A small audio captioner, trained from scratch: encoder widths [64, 96, 144, 208], decoder layers 8.
Rows from block 2 of the text decoder, named by matrix and row number. Rows with one number belong to one attention dimension. Each number is 200 + 30 x the weight over its row's rms, rounded and kept within 0 to 999. All counts start at 0. After the name is the row's rms in percent of the matrix's.
# v: cross-attention value (decoder.blocks.2.cross_attn.v.weight, 256x208), inputs 52-103
# proj: cross-attention output (decoder.blocks.2.cross_attn.proj.weight, 256x256, transposed), outputs 52-103
v.84,101,200,199,200,200,200,199,200,201,253,200,229,251,200,182,201,233,200,169,201,139,201,200,236,200,217,186,309,178,200,200,117,183,200,213,194,200,201,245,184,88,200,197,201,200,196,199,207,184,201,281,200,186
v.85,106,168,243,183,200,199,227,200,200,199,200,258,255,196,194,253,234,199,263,160,55,200,209,194,251,199,97,213,200,204,162,200,200,200,200,201,142,201,193,199,199,154,200,202,200,164,204,200,135,200,200,200,285
v.86,115,141,165,217,200,226,200,169,197,200,199,220,207,211,201,226,200,200,196,200,200,200,199,326,200,198,218,200,284,205,198,205,199,200,199,194,200,200,201,170,200,193,144,257,208,200,200,200,199,200,221,200,197
v.87,090,200,210,233,199,200,236,200,146,196,195,198,200,200,260,201,199,194,200,200,199,256,198,197,200,222,141,199,199,272,282,200,194,214,215,200,200,161,188,168,199,203,196,200,182,234,262,200,185,200,230,200,200
v.88,099,301,180,199,199,143,201,121,200,200,109,231,200,200,260,296,200,211,183,201,200,203,199,200,191,189,206,145,199,195,200,198,200,166,156,200,200,236,201,201,122,199,200,199,203,117,200,200,201,199,232,200,200
v.89,094,230,172,274,200,201,200,186,200,187,199,201,199,200,292,201,200,200,200,180,258,200,200,203,218,233,152,199,140,200,200,199,211,200,153,199,207,200,201,200,256,201,201,200,117,199,193,152,200,200,210,199,200
v.90,114,133,204,201,200,211,200,199,249,199,200,200,199,211,216,271,201,163,201,271,188,225,200,200,199,219,199,132,200,253,139,200,142,200,190,200,199,161,200,220,136,200,200,201,199,200,170,146,199,199,245,200,200
v.91,104,200,194,203,200,198,199,192,164,165,200,179,204,230,209,200,216,235,174,218,200,200,167,201,237,194,212,201,279,211,201,201,200,211,207,218,189,200,200,200,200,200,92,200,202,200,198,200,281,215,210,139,177
v.92,109,232,201,226,200,208,201,201,202,201,201,219,200,200,282,200,201,200,201,200,197,201,201,200,200,203,151,197,63,200,185,201,200,228,202,201,200,306,201,200,179,200,200,144,196,200,200,200,169,211,168,200,200
v.93,096,163,205,201,201,170,154,200,198,201,200,199,200,234,209,200,213,200,176,192,201,221,231,216,201,198,200,200,199,200,200,213,182,202,275,199,208,199,159,262,201,171,199,200,200,200,200,202,200,168,200,200,200
v.94,104,200,199,200,187,199,209,200,200,200,200,200,200,200,150,200,184,186,200,155,136,199,208,200,200,200,199,199,199,200,208,206,199,199,199,202,207,200,244,200,244,200,201,193,161,176,199,220,200,200,262,200,200
v.95,106,200,204,200,178,205,168,200,183,196,200,200,200,244,200,174,199,200,201,200,200,200,224,200,189,181,137,142,200,305,239,200,194,200,205,200,200,200,200,200,201,284,200,154,173,200,222,200,182,269,170,182,245
v.96,096,178,200,202,201,200,202,128,200,200,220,187,200,206,199,200,200,200,201,201,257,200,225,200,262,200,200,226,145,200,200,200,200,200,201,188,253,185,200,201,198,201,200,200,200,217,200,146,200,200,201,196,209
v.97,085,122,208,200,200,200,197,200,200,200,309,178,325,121,200,209,189,218,200,200,184,200,200,200,199,200,199,199,179,200,199,200,198,199,199,200,200,199,174,199,200,245,153,140,199,199,197,201,199,290,200,163,200
v.98,096,201,172,200,200,200,265,205,200,242,142,183,168,196,141,177,213,200,284,200,201,199,200,207,214,200,201,200,200,218,186,214,205,200,201,200,251,200,199,179,202,200,187,200,200,249,202,218,247,199,242,242,200
v.99,105,225,201,119,200,212,200,27,200,200,221,201,200,194,200,242,201,220,198,201,239,201,200,217,163,209,200,200,200,193,183,309,185,200,188,178,201,133,201,197,200,200,232,200,177,227,200,176,200,201,201,220,201
v.100,098,200,269,258,168,214,200,202,173,132,256,200,201,200,199,201,206,246,201,282,199,134,248,184,200,193,200,182,186,184,249,261,199,200,197,223,200,150,201,200,208,199,200,184,284,200,95,200,201,254,201,189,211
v.101,101,213,199,246,200,267,199,219,212,200,189,199,199,241,200,200,200,200,205,199,184,185,205,209,200,270,200,303,209,199,202,177,179,182,201,244,200,174,199,199,199,200,109,201,208,201,200,221,199,200,200,137,199
v.102,099,193,200,200,200,201,200,289,200,199,200,200,171,200,209,201,172,271,198,146,200,195,201,214,200,200,200,200,237,199,123,109,200,201,228,184,201,200,200,247,200,233,207,145,110,199,202,200,174,200,308,200,174
v.103,097,199,200,200,213,201,201,156,200,208,200,200,200,199,200,236,200,155,155,200,200,200,201,199,200,200,200,187,200,217,200,182,200,200,199,280,200,243,285,212,117,199,204,199,200,200,200,199,193,199,124,200,200
v.104,082,201,200,200,199,144,209,200,201,199,200,195,200,201,300,200,206,200,182,200,102,201,131,201,215,199,200,259,201,213,200,262,201,236,200,211,196,200,94,204,200,91,161,179,192,200,200,200,248,199,190,196,200
v.105,085,263,201,199,201,218,217,200,152,200,188,200,200,227,227,200,199,223,214,208,200,187,225,190,200,201,200,199,280,199,200,198,165,191,200,248,200,281,200,200,199,199,208,199,200,201,200,196,199,162,199,200,200
v.106,125,187,142,205,201,175,200,200,196,200,157,201,196,200,200,245,199,201,197,210,200,200,247,193,200,200,217,200,272,190,196,199,156,162,199,227,213,139,227,201,200,199,199,201,184,200,200,166,200,200,200,200,53
v.107,101,200,163,200,200,241,200,200,200,201,200,193,186,199,200,200,181,200,201,199,315,184,219,177,200,221,145,200,200,200,201,207,199,199,208,200,200,200,203,200,199,224,147,188,200,200,201,257,200,209,192,207,200
v.108,105,200,200,216,215,200,198,201,222,199,200,201,213,200,201,220,208,200,199,200,252,208,200,170,199,207,146,184,200,212,200,200,177,161,194,174,146,199,201,203,228,200,205,201,202,200,200,200,164,201,191,189,204
v.109,110,372,154,138,200,200,145,200,196,201,200,164,200,200,195,200,235,200,200,233,199,200,211,200,200,162,200,200,200,180,226,238,201,200,199,200,200,141,200,149,223,236,197,200,223,233,211,200,211,183,200,200,208
v.110,109,201,200,156,199,199,200,203,185,201,200,201,306,195,200,232,200,198,192,158,200,201,201,144,199,200,156,200,204,201,200,244,200,230,219,156,199,201,200,183,200,186,200,201,200,200,254,277,200,201,200,200,165
v.111,111,160,97,199,224,180,153,184,200,200,200,200,199,176,200,200,200,200,191,200,244,308,201,209,199,200,200,202,200,192,200,200,200,166,200,167,225,200,200,164,266,200,200,227,222,225,200,200,200,200,201,221,156
v.112,105,200,206,168,199,207,256,201,276,199,218,200,262,200,200,200,199,200,200,201,200,142,200,199,200,199,189,176,200,200,200,200,200,206,201,200,201,172,184,200,200,230,200,192,200,81,200,201,137,200,197,200,200
v.113,097,198,274,201,187,200,200,200,191,197,200,201,200,200,201,214,203,240,200,200,187,200,205,197,201,202,200,200,199,200,200,170,226,198,200,248,200,200,201,209,199,200,181,200,217,201,200,200,185,169,200,185,222
v.114,087,163,200,200,192,199,238,206,201,201,248,165,192,172,199,141,200,200,198,152,260,200,201,208,200,324,218,205,201,199,200,231,240,201,203,129,199,200,199,200,201,189,191,205,200,205,200,200,198,200,200,182,200
v.115,108,200,200,202,160,224,200,166,201,131,246,188,221,255,200,208,201,200,138,199,189,166,199,203,199,199,196,200,200,202,200,200,259,200,154,202,193,200,201,254,200,195,206,201,200,193,200,200,176,212,226,200,200
v.116,108,201,232,220,197,245,199,205,200,200,200,200,200,200,136,178,156,208,232,200,234,142,200,204,177,198,111,203,200,200,218,242,201,206,201,199,185,200,199,168,183,200,280,199,200,207,207,201,201,200,112,182,200
v.117,109,200,200,240,200,200,198,200,200,220,199,209,200,201,201,200,251,200,211,199,71,222,200,201,201,318,158,200,201,222,174,179,200,199,161,201,89,200,262,200,209,201,180,200,200,200,208,202,199,224,232,237,187
v.118,120,198,234,200,200,200,200,200,200,202,167,203,200,200,200,200,200,243,182,218,200,200,201,201,223,199,200,200,218,185,157,255,149,184,218,199,289,199,213,200,200,200,198,141,200,200,196,220,207,208,199,199,178
v.119,098,145,183,200,173,199,211,200,200,196,207,218,137,200,233,200,201,200,200,200,200,199,200,199,199,148,67,200,199,200,201,201,200,297,199,200,232,201,199,200,200,165,230,201,200,178,200,200,200,174,273,200,200
v.120,106,202,156,215,249,200,200,199,163,200,200,307,199,188,191,200,199,200,200,199,194,201,249,200,132,232,200,173,200,187,154,200,187,201,268,225,199,200,199,200,200,200,158,200,201,205,200,200,200,200,199,199,178
v.121,107,199,200,200,200,249,200,154,230,200,208,181,200,161,229,200,199,242,198,200,200,176,203,199,254,246,110,217,200,191,208,199,200,198,199,200,201,200,233,200,199,200,202,200,171,200,233,200,200,201,222,200,201
v.122,114,205,200,199,200,195,200,177,259,199,201,200,194,200,63,200,110,200,213,200,200,199,248,165,199,218,277,159,165,200,183,234,200,201,194,167,200,174,199,201,200,288,271,204,237,200,201,192,201,200,201,155,200
v.123,090,189,200,199,200,205,200,199,233,200,209,232,200,200,210,201,244,200,200,200,167,152,200,121,200,163,200,200,200,210,200,210,197,177,200,201,200,196,246,200,200,216,241,198,199,201,177,199,178,154,201,199,200
v.124,115,199,234,188,167,201,213,199,200,140,200,202,105,200,174,200,200,201,200,200,163,200,200,194,200,202,200,200,201,191,260,180,200,238,204,196,199,200,264,175,200,183,170,183,196,200,200,205,104,200,200,193,203
v.125,115,157,198,198,201,250,226,258,200,200,197,176,159,226,199,200,200,228,157,200,229,200,302,200,151,78,200,200,254,201,200,200,142,116,218,198,216,200,200,201,199,246,200,186,163,202,246,200,176,183,199,200,165
v.126,097,247,197,200,201,191,203,200,200,273,201,263,201,201,200,209,200,201,225,200,190,184,196,200,201,201,236,250,200,188,183,200,271,237,200,200,200,207,234,182,202,217,167,278,303,248,200,168,200,101,202,214,173
v.127,096,194,200,212,201,206,132,200,213,195,201,202,200,200,202,235,201,181,201,200,168,201,154,198,158,202,200,196,202,200,201,193,200,200,201,201,93,207,229,165,200,201,191,200,201,179,168,226,277,199,200,201,213
v.128,102,200,200,171,280,307,212,200,200,278,197,197,246,200,200,207,199,200,200,200,201,199,198,176,236,199,200,200,202,200,200,201,210,211,215,200,161,199,200,200,218,199,117,117,273,201,200,211,200,200,200,201,201
v.129,084,199,215,198,201,200,279,200,170,203,161,147,199,103,202,203,199,199,225,237,240,199,199,195,158,201,167,198,185,199,199,199,211,90,200,193,200,200,200,200,132,242,201,196,200,200,201,200,198,125,191,224,198
v.130,094,199,232,201,200,208,183,200,200,200,257,201,226,197,159,182,203,200,219,241,197,201,167,200,200,200,199,240,201,208,200,206,199,200,199,201,199,201,200,199,187,130,200,232,200,200,226,205,200,200,200,150,222
v.131,084,212,197,201,199,126,196,201,200,200,225,106,200,198,200,134,200,201,121,200,209,247,200,169,52,164,200,200,200,201,200,225,219,200,210,200,203,154,200,206,200,196,222,200,238,200,256,197,209,200,200,183,200
v.132,102,199,207,239,221,200,200,200,203,200,200,234,213,204,259,210,124,201,218,124,200,201,148,203,200,187,131,201,201,200,200,196,175,199,215,163,201,200,200,200,200,211,198,201,196,204,286,202,216,201,201,200,181
v.133,103,227,272,200,211,200,150,201,200,239,181,201,201,200,201,203,200,200,198,242,200,200,179,203,200,200,165,200,119,213,99,188,222,201,175,201,201,200,201,202,200,199,201,201,216,200,228,200,136,201,197,201,228
v.134,107,262,198,218,258,200,199,133,177,170,253,193,201,197,200,200,154,200,176,201,283,200,200,212,200,200,200,299,190,201,200,200,232,200,113,200,254,220,200,240,167,197,313,195,249,200,129,199,203,198,163,151,208
v.135,088,195,201,200,198,199,220,232,201,196,221,253,230,203,201,204,177,200,203,200,131,201,158,221,221,200,199,201,201,214,183,201,200,211,208,296,166,201,200,199,202,126,193,201,258,199,203,288,164,237,200,200,298
v.136,102,200,212,199,201,200,209,200,256,172,179,199,243,158,155,200,166,121,247,258,201,200,262,199,134,190,228,234,200,201,197,126,201,134,234,110,200,258,200,201,187,200,213,197,200,201,200,201,200,168,200,202,201
v.137,092,201,188,148,240,200,200,201,200,198,217,221,198,162,201,144,172,201,147,186,200,200,202,200,211,230,225,273,88,203,180,200,148,217,199,143,218,200,195,200,201,199,202,202,200,200,200,199,199,153,200,202,227
v.138,105,199,199,199,260,200,199,206,199,208,199,199,192,166,190,225,199,151,197,200,202,240,199,198,256,200,200,198,199,199,199,182,200,193,177,210,173,200,199,245,126,198,200,199,200,214,200,200,200,160,199,259,284
v.139,098,200,204,201,245,200,216,201,153,200,200,217,203,200,199,46,200,200,200,285,332,200,199,200,184,200,162,195,200,201,200,263,201,201,199,208,199,200,171,201,200,200,200,170,201,199,187,181,229,200,130,200,221
v.140,085,200,200,201,200,199,200,201,201,200,193,200,101,207,223,199,191,164,200,199,199,199,200,199,216,297,245,200,200,198,200,201,215,199,198,294,161,177,199,200,220,184,98,171,227,203,243,200,198,164,219,202,190
v.141,112,199,173,199,256,195,200,181,194,187,200,226,196,168,206,165,190,200,199,199,201,200,200,139,200,200,132,198,200,263,207,200,300,174,253,227,200,234,200,200,175,200,189,165,200,197,201,182,201,247,175,200,200
v.142,095,200,205,202,214,199,199,238,194,176,200,196,217,175,288,199,200,203,200,223,224,252,201,206,200,213,219,215,184,267,200,180,200,199,198,200,207,200,181,266,283,103,211,96,193,202,173,169,196,200,198,157,261
v.143,103,146,210,200,200,222,200,200,236,176,200,199,256,235,199,206,189,200,223,125,200,200,203,201,164,176,201,200,200,274,247,206,199,186,199,248,200,200,200,261,171,199,200,200,141,81,200,207,200,218,173,199,155
v.144,099,150,257,200,199,201,199,200,144,199,199,205,208,200,200,200,143,190,200,200,151,200,238,145,200,200,199,241,158,200,289,302,197,199,201,200,199,184,201,191,193,214,199,200,200,200,211,200,200,309,200,112,225
v.145,099,259,200,200,209,201,199,171,200,162,200,199,108,204,208,234,200,170,199,200,224,200,261,199,170,181,249,177,200,200,200,199,149,125,221,197,202,199,201,199,199,226,203,193,296,201,200,100,288,201,187,141,199
v.146,069,200,229,199,170,163,145,199,201,202,201,198,199,207,200,201,201,199,226,200,200,214,202,227,201,261,243,202,199,97,194,138,278,200,198,219,200,235,199,190,201,201,199,199,199,201,200,202,211,198,200,201,185
v.147,094,275,200,203,199,200,198,200,201,200,200,201,200,130,333,200,197,200,92,128,188,200,201,200,199,201,200,200,199,200,207,200,192,200,199,255,199,193,200,199,201,161,139,201,214,233,195,181,199,201,219,200,213
proj.84,092,201,176,201,201,201,192,180,87,208,202,199,200,208,203,234,202,199,199,201,194,196,200,200,318,171,201,163,233,201,200,201,201,201,244,199,102,258,154,198,189,112,201,202,211,199,164,201,199,193,200,201,191
proj.85,102,242,184,200,240,196,200,202,201,201,199,203,200,202,200,242,202,242,199,217,199,199,189,202,145,200,252,199,200,214,192,199,200,199,246,123,77,198,245,229,200,159,169,235,198,92,202,201,199,208,200,201,194
proj.86,106,206,198,199,177,201,188,200,285,145,222,201,202,202,200,201,200,200,200,286,200,175,204,198,263,197,200,153,199,200,199,200,200,182,125,201,251,200,200,198,201,216,199,204,195,200,182,199,164,181,245,179,201
proj.87,093,200,269,202,204,199,142,200,169,210,242,238,200,195,199,201,204,238,200,201,203,202,242,200,200,208,202,200,200,160,238,201,200,203,194,250,200,161,217,322,201,229,200,200,231,71,200,208,270,138,199,186,167
proj.88,103,162,177,178,197,172,199,200,170,200,160,203,202,217,200,199,201,200,200,200,202,200,224,199,199,274,200,200,211,231,86,200,248,201,202,200,211,157,200,200,155,200,243,201,147,199,199,199,201,194,201,201,201
proj.89,086,209,201,245,200,105,176,200,191,202,197,207,200,199,160,254,202,198,201,225,243,265,201,194,199,199,284,198,219,152,200,200,198,199,199,210,195,201,202,200,203,154,202,184,122,198,201,199,180,111,197,201,174
proj.90,101,246,200,201,193,200,228,204,215,202,199,309,165,201,203,220,202,195,201,200,200,202,201,203,201,200,261,199,134,200,174,196,200,133,199,198,200,236,199,152,240,250,202,200,185,195,177,192,211,199,198,203,201
proj.91,103,200,199,234,207,199,150,200,240,199,191,200,201,190,199,204,195,201,198,232,276,198,192,200,197,200,162,211,199,197,177,146,200,201,91,158,248,198,199,200,223,201,199,200,199,176,198,148,192,204,209,199,216
proj.92,103,199,200,224,214,200,223,200,155,174,202,172,255,201,200,200,172,212,153,199,199,200,128,231,204,120,200,201,200,109,195,200,260,200,226,201,200,231,199,195,131,126,199,294,197,202,238,200,244,224,156,200,176
proj.93,099,215,200,199,201,199,231,200,200,202,185,216,193,210,200,244,209,199,233,259,223,202,200,171,200,199,269,201,216,198,200,200,197,200,202,198,194,190,200,201,200,171,159,200,105,190,151,200,196,122,191,200,202
proj.94,106,200,214,136,200,190,287,199,201,202,199,200,183,222,199,200,194,209,201,231,203,200,198,200,200,199,200,120,200,200,199,201,142,200,243,200,155,141,200,199,200,200,150,201,230,199,206,201,141,246,181,202,200
proj.95,101,201,294,200,200,199,211,254,201,207,208,159,209,243,223,201,201,219,162,208,200,201,217,246,200,198,200,200,240,166,205,209,200,202,199,201,204,297,199,201,200,264,235,74,221,201,199,200,283,191,200,197,200
proj.96,103,226,200,200,200,200,202,157,201,202,197,201,180,200,168,301,202,200,235,199,202,202,183,125,181,202,312,201,197,201,200,207,186,198,157,199,188,198,219,203,199,198,200,115,151,136,158,200,231,170,185,202,199
proj.97,087,255,198,198,199,198,202,216,200,274,226,200,205,143,229,199,190,226,198,186,202,296,216,200,273,201,227,200,200,191,172,200,235,190,200,208,290,200,195,226,201,198,226,197,201,200,181,199,202,209,180,200,200
proj.98,105,201,187,195,176,200,209,208,251,202,202,167,200,223,230,199,200,180,213,199,198,191,198,176,162,214,200,197,202,210,201,199,201,195,200,199,198,200,249,200,198,200,89,200,122,199,187,201,163,216,199,204,174
proj.99,109,291,200,200,254,200,202,200,202,145,199,202,200,200,186,200,179,241,200,199,202,199,180,199,200,166,228,200,198,137,200,201,195,208,200,105,186,199,201,200,201,200,200,180,200,199,242,258,145,200,201,200,198
proj.100,089,132,199,198,197,209,203,198,199,232,200,152,252,185,200,185,143,289,162,200,201,200,200,199,201,200,202,202,181,250,200,199,200,199,200,227,238,207,199,185,203,199,199,94,207,196,255,199,207,199,200,234,200
proj.101,092,196,200,199,201,199,200,198,255,201,194,194,200,149,201,245,219,128,200,202,198,218,203,204,200,221,199,190,201,193,282,199,201,200,199,201,227,200,197,199,199,199,188,200,245,102,199,150,199,207,200,200,202
proj.102,113,195,223,201,200,201,108,201,197,204,201,197,201,282,173,330,201,175,200,223,200,218,201,202,201,200,260,200,200,200,182,195,187,204,204,199,200,201,130,289,182,185,205,201,203,236,112,200,215,193,200,200,219
proj.103,081,202,214,201,201,235,200,133,223,196,200,201,216,201,201,199,224,200,202,115,199,200,200,200,198,127,198,184,284,285,198,200,205,200,200,197,174,196,201,201,196,200,203,200,174,201,186,200,193,201,201,199,195
proj.104,088,200,200,287,202,201,226,200,201,200,200,141,200,215,200,192,200,200,199,201,192,198,198,202,198,202,209,198,200,270,200,198,200,116,197,192,125,245,200,198,201,108,195,301,199,201,200,202,200,202,137,201,199
proj.105,099,201,200,226,201,212,187,200,227,146,199,201,200,201,202,196,200,200,200,118,202,111,199,200,200,200,196,201,199,247,186,132,200,200,231,189,212,200,199,200,200,200,200,200,201,200,206,201,200,199,210,251,319
proj.106,122,173,198,223,229,200,200,219,231,238,189,200,201,236,216,132,199,199,200,200,177,160,257,200,200,199,200,207,200,218,129,200,202,233,200,243,219,200,199,208,200,271,201,201,266,200,238,200,200,217,236,183,257
proj.107,104,203,198,201,238,201,250,194,227,200,200,162,197,208,209,171,200,135,200,132,200,199,166,200,233,200,224,201,201,200,200,200,199,201,196,201,217,200,227,201,199,228,278,200,201,213,201,212,201,201,200,200,182
proj.108,102,182,199,208,287,196,203,200,180,212,187,330,232,178,213,200,157,209,220,344,153,235,201,207,200,199,169,200,149,163,201,202,223,207,202,198,225,202,201,115,224,201,213,231,199,145,201,200,127,200,199,204,249
proj.109,114,199,201,200,199,199,199,198,199,200,207,201,200,198,208,200,198,200,201,200,214,119,200,194,229,198,242,219,275,173,200,209,197,201,200,201,203,193,201,200,201,258,200,199,206,188,182,199,193,106,255,108,200
proj.110,102,200,200,168,211,180,176,200,200,254,233,200,229,198,200,203,185,197,85,229,199,200,175,199,204,201,200,208,201,192,271,200,200,236,203,215,191,205,200,177,200,188,215,171,126,202,201,206,185,235,200,142,190
proj.111,119,200,199,210,201,200,189,200,228,200,142,190,211,200,198,258,209,169,175,200,199,200,199,150,159,200,203,222,220,190,198,200,146,202,242,208,200,206,201,200,180,199,194,239,174,195,200,198,200,200,200,207,193
proj.112,114,197,309,185,205,131,250,192,183,222,229,199,189,200,198,200,208,234,199,199,199,202,201,285,234,197,196,201,200,200,200,234,196,228,201,227,186,178,200,199,193,198,288,161,197,201,203,201,200,281,199,156,200
proj.113,095,245,161,201,201,265,200,199,200,222,199,198,200,204,202,224,216,199,200,201,200,199,200,201,211,202,200,184,199,201,200,99,201,199,199,195,128,200,197,193,334,200,201,188,202,193,190,158,200,212,219,202,200
proj.114,090,199,203,199,196,201,197,220,197,201,200,171,221,188,199,187,204,217,121,180,199,196,213,200,201,203,247,201,202,203,206,196,176,200,200,232,231,304,200,200,208,264,205,199,200,165,153,167,200,186,205,147,197
proj.115,101,310,199,200,255,217,188,199,200,163,200,199,236,190,204,255,195,244,44,243,199,199,173,210,200,201,183,152,200,196,134,180,217,200,200,161,200,198,196,123,200,200,202,223,196,200,207,198,186,201,195,204,198
proj.116,102,197,230,200,181,86,128,201,138,203,200,200,200,197,200,201,202,199,184,200,195,201,200,199,200,199,200,209,201,201,268,200,200,198,281,208,199,208,280,200,200,219,196,200,199,231,202,301,199,182,194,199,223
proj.117,100,197,182,201,220,169,200,200,199,214,200,199,199,200,246,200,200,198,199,201,147,200,199,200,201,200,200,201,200,200,237,200,199,201,200,200,199,241,199,199,251,200,199,211,200,178,172,201,199,241,199,273,237
proj.118,118,200,196,199,200,199,226,201,140,202,200,141,219,196,201,179,187,200,200,200,222,195,255,172,144,198,200,205,230,196,212,247,232,175,191,207,208,201,208,211,192,200,197,199,180,199,200,200,193,199,199,198,200
proj.119,089,194,201,183,203,188,200,200,198,200,92,200,200,130,224,269,235,201,199,202,243,277,184,225,202,200,260,198,202,200,200,200,213,201,199,243,198,193,201,199,201,201,198,202,200,200,178,192,234,197,200,159,200
proj.120,111,200,198,217,196,200,200,205,197,200,215,201,202,198,202,92,234,234,200,160,200,203,230,113,200,196,201,282,201,200,201,223,207,200,212,199,210,242,200,228,199,236,202,224,197,200,205,177,197,186,199,196,201
proj.121,082,203,250,166,206,149,200,167,197,193,200,159,198,199,206,207,149,168,199,270,199,138,200,199,201,200,200,198,199,200,199,220,202,204,201,199,235,201,201,190,201,128,223,200,213,201,207,199,267,308,200,200,255
proj.122,105,200,264,200,183,156,195,199,199,200,200,199,186,252,189,201,199,213,202,200,200,201,182,198,199,232,154,200,199,201,200,183,199,265,211,200,200,199,199,200,200,266,201,199,211,238,201,200,200,194,295,199,202
proj.123,092,199,200,201,230,195,208,200,168,199,199,204,194,199,128,201,184,200,208,199,201,200,115,200,200,145,215,200,111,200,219,224,201,200,202,199,201,201,216,217,201,200,170,136,200,182,202,201,154,207,263,201,243
proj.124,142,200,200,241,197,204,164,215,204,317,200,169,201,200,201,178,203,131,166,159,198,165,177,161,206,196,171,193,201,200,200,216,222,200,210,221,222,199,188,203,204,201,201,201,229,201,233,189,200,202,210,199,200
proj.125,101,200,200,265,182,156,200,200,200,199,200,179,184,200,200,202,182,221,200,178,151,187,219,194,180,267,200,200,200,199,200,272,213,200,224,203,212,200,199,201,136,199,201,95,132,158,197,141,182,205,226,200,195
proj.126,111,200,200,199,171,203,200,224,259,216,209,193,200,202,200,200,199,218,159,131,120,200,232,192,207,199,134,252,225,206,119,187,200,199,203,200,200,307,216,199,199,201,197,225,200,307,230,140,200,193,200,182,199
proj.127,097,200,200,241,201,168,199,200,206,310,194,200,200,159,200,207,200,198,196,200,157,212,171,201,200,201,203,197,198,200,186,200,200,199,205,199,201,200,199,193,358,201,106,200,199,200,201,183,206,202,203,162,181
proj.128,106,196,200,262,171,194,180,200,195,199,199,154,201,200,239,205,171,199,134,229,199,152,280,218,200,214,193,179,200,200,208,200,199,200,219,214,200,167,190,231,385,200,201,200,207,206,215,161,200,296,200,152,281
proj.129,083,200,204,213,187,201,202,200,199,244,199,199,196,200,202,199,200,188,198,190,190,199,200,86,201,248,200,200,199,200,192,213,200,200,200,199,200,201,265,200,200,201,264,189,200,200,198,201,198,209,198,202,201
proj.130,094,205,198,200,250,159,218,200,213,199,198,203,200,118,201,200,197,174,200,198,201,200,200,240,201,200,182,154,135,257,223,199,200,244,169,200,181,190,267,201,198,176,153,200,132,199,229,213,101,181,200,199,188
proj.131,094,200,200,182,200,200,223,200,233,276,185,203,200,199,169,155,210,201,197,200,202,267,209,200,199,217,200,200,200,200,289,184,220,249,200,198,205,200,200,201,200,200,178,200,175,226,201,200,200,141,208,200,201
proj.132,100,200,207,200,286,204,198,200,189,202,202,201,202,253,265,191,160,201,230,199,200,201,252,243,200,200,177,201,171,145,135,274,244,202,201,201,226,200,277,198,200,199,208,204,175,122,200,203,200,200,249,152,332
proj.133,090,200,201,226,202,202,200,199,164,198,108,197,226,222,201,199,200,198,199,212,199,197,257,199,183,184,200,199,200,200,121,201,199,199,181,201,162,201,200,200,277,201,234,199,223,211,197,202,200,200,199,199,200
proj.134,100,227,201,201,226,222,201,264,218,196,190,199,200,202,196,202,200,206,180,219,200,201,203,225,200,200,199,185,79,201,222,187,201,201,200,201,223,195,200,202,305,187,200,199,206,164,228,198,179,200,174,199,200
proj.135,096,200,196,200,265,201,200,201,260,202,276,275,200,124,156,200,200,200,200,209,199,236,200,234,279,176,190,227,200,159,193,199,152,200,201,200,117,199,199,200,200,154,200,200,200,201,200,200,199,213,153,200,200
proj.136,112,200,231,200,148,200,175,200,200,255,203,199,200,200,199,214,200,199,218,169,200,200,200,199,213,201,244,200,199,200,196,200,200,153,156,228,147,200,215,201,200,239,200,96,200,200,203,200,201,200,218,200,200
proj.137,092,197,238,208,219,202,200,199,200,198,148,173,213,161,199,194,286,198,201,342,200,220,246,250,229,200,200,200,185,203,200,200,201,200,270,209,197,201,178,201,207,170,201,252,224,200,200,201,202,204,201,202,200
proj.138,101,191,199,304,201,217,200,200,201,199,199,318,198,204,200,215,256,199,259,200,200,161,260,200,178,202,200,168,200,251,183,191,179,199,200,200,144,200,262,311,200,201,200,197,202,219,166,160,237,199,215,200,204
proj.139,108,209,201,199,200,200,218,200,205,199,123,236,202,201,200,203,200,203,235,200,201,203,199,200,198,201,243,226,200,203,261,167,237,199,200,201,199,193,201,203,152,200,200,195,195,315,200,311,201,200,201,198,208
proj.140,095,180,205,152,200,117,194,154,212,47,201,246,196,237,241,200,200,159,169,180,200,199,215,200,137,201,209,198,199,199,199,76,202,256,200,200,181,200,201,200,322,200,203,186,204,235,198,147,202,205,118,213,297
proj.141,098,266,226,231,189,134,190,200,199,200,104,152,199,199,200,200,204,146,200,200,198,186,154,200,200,202,218,201,142,200,199,200,197,200,229,199,198,199,169,311,200,196,179,197,201,202,211,200,243,210,201,201,200
proj.142,098,199,109,287,203,201,254,145,181,159,179,197,229,201,206,246,200,185,200,277,199,253,201,202,201,160,267,201,257,223,199,177,200,199,159,204,201,198,198,201,199,187,201,197,201,204,65,201,200,200,190,168,200
proj.143,112,237,200,200,202,229,200,198,212,58,276,185,201,201,198,117,184,200,199,256,199,301,168,200,200,201,158,199,200,199,200,198,240,169,200,176,241,151,284,198,201,199,227,198,160,200,190,200,200,179,199,201,225
proj.144,095,198,199,202,239,201,201,199,201,199,198,199,211,163,270,177,175,200,135,213,200,198,201,205,200,198,201,200,151,200,201,200,200,200,199,201,200,200,199,277,200,199,202,294,251,194,205,220,201,202,202,200,200
proj.145,110,210,201,253,267,200,200,197,200,140,200,200,266,200,199,202,163,240,200,199,221,200,200,217,200,200,200,218,198,199,200,203,205,201,184,200,227,190,166,262,177,229,200,187,201,200,229,207,197,183,201,199,251
proj.146,081,200,198,200,199,202,199,200,201,194,239,203,186,202,191,217,282,175,203,194,200,152,178,199,201,199,271,198,205,201,199,198,201,200,215,280,92,305,200,143,200,200,201,201,199,198,199,200,200,200,201,199,201
proj.147,095,198,111,200,236,198,200,200,231,200,134,200,254,201,200,200,200,198,194,213,221,207,291,199,199,198,255,200,200,200,206,201,234,244,201,200,201,201,88,195,273,202,188,372,201,198,201,196,210,200,200,180,188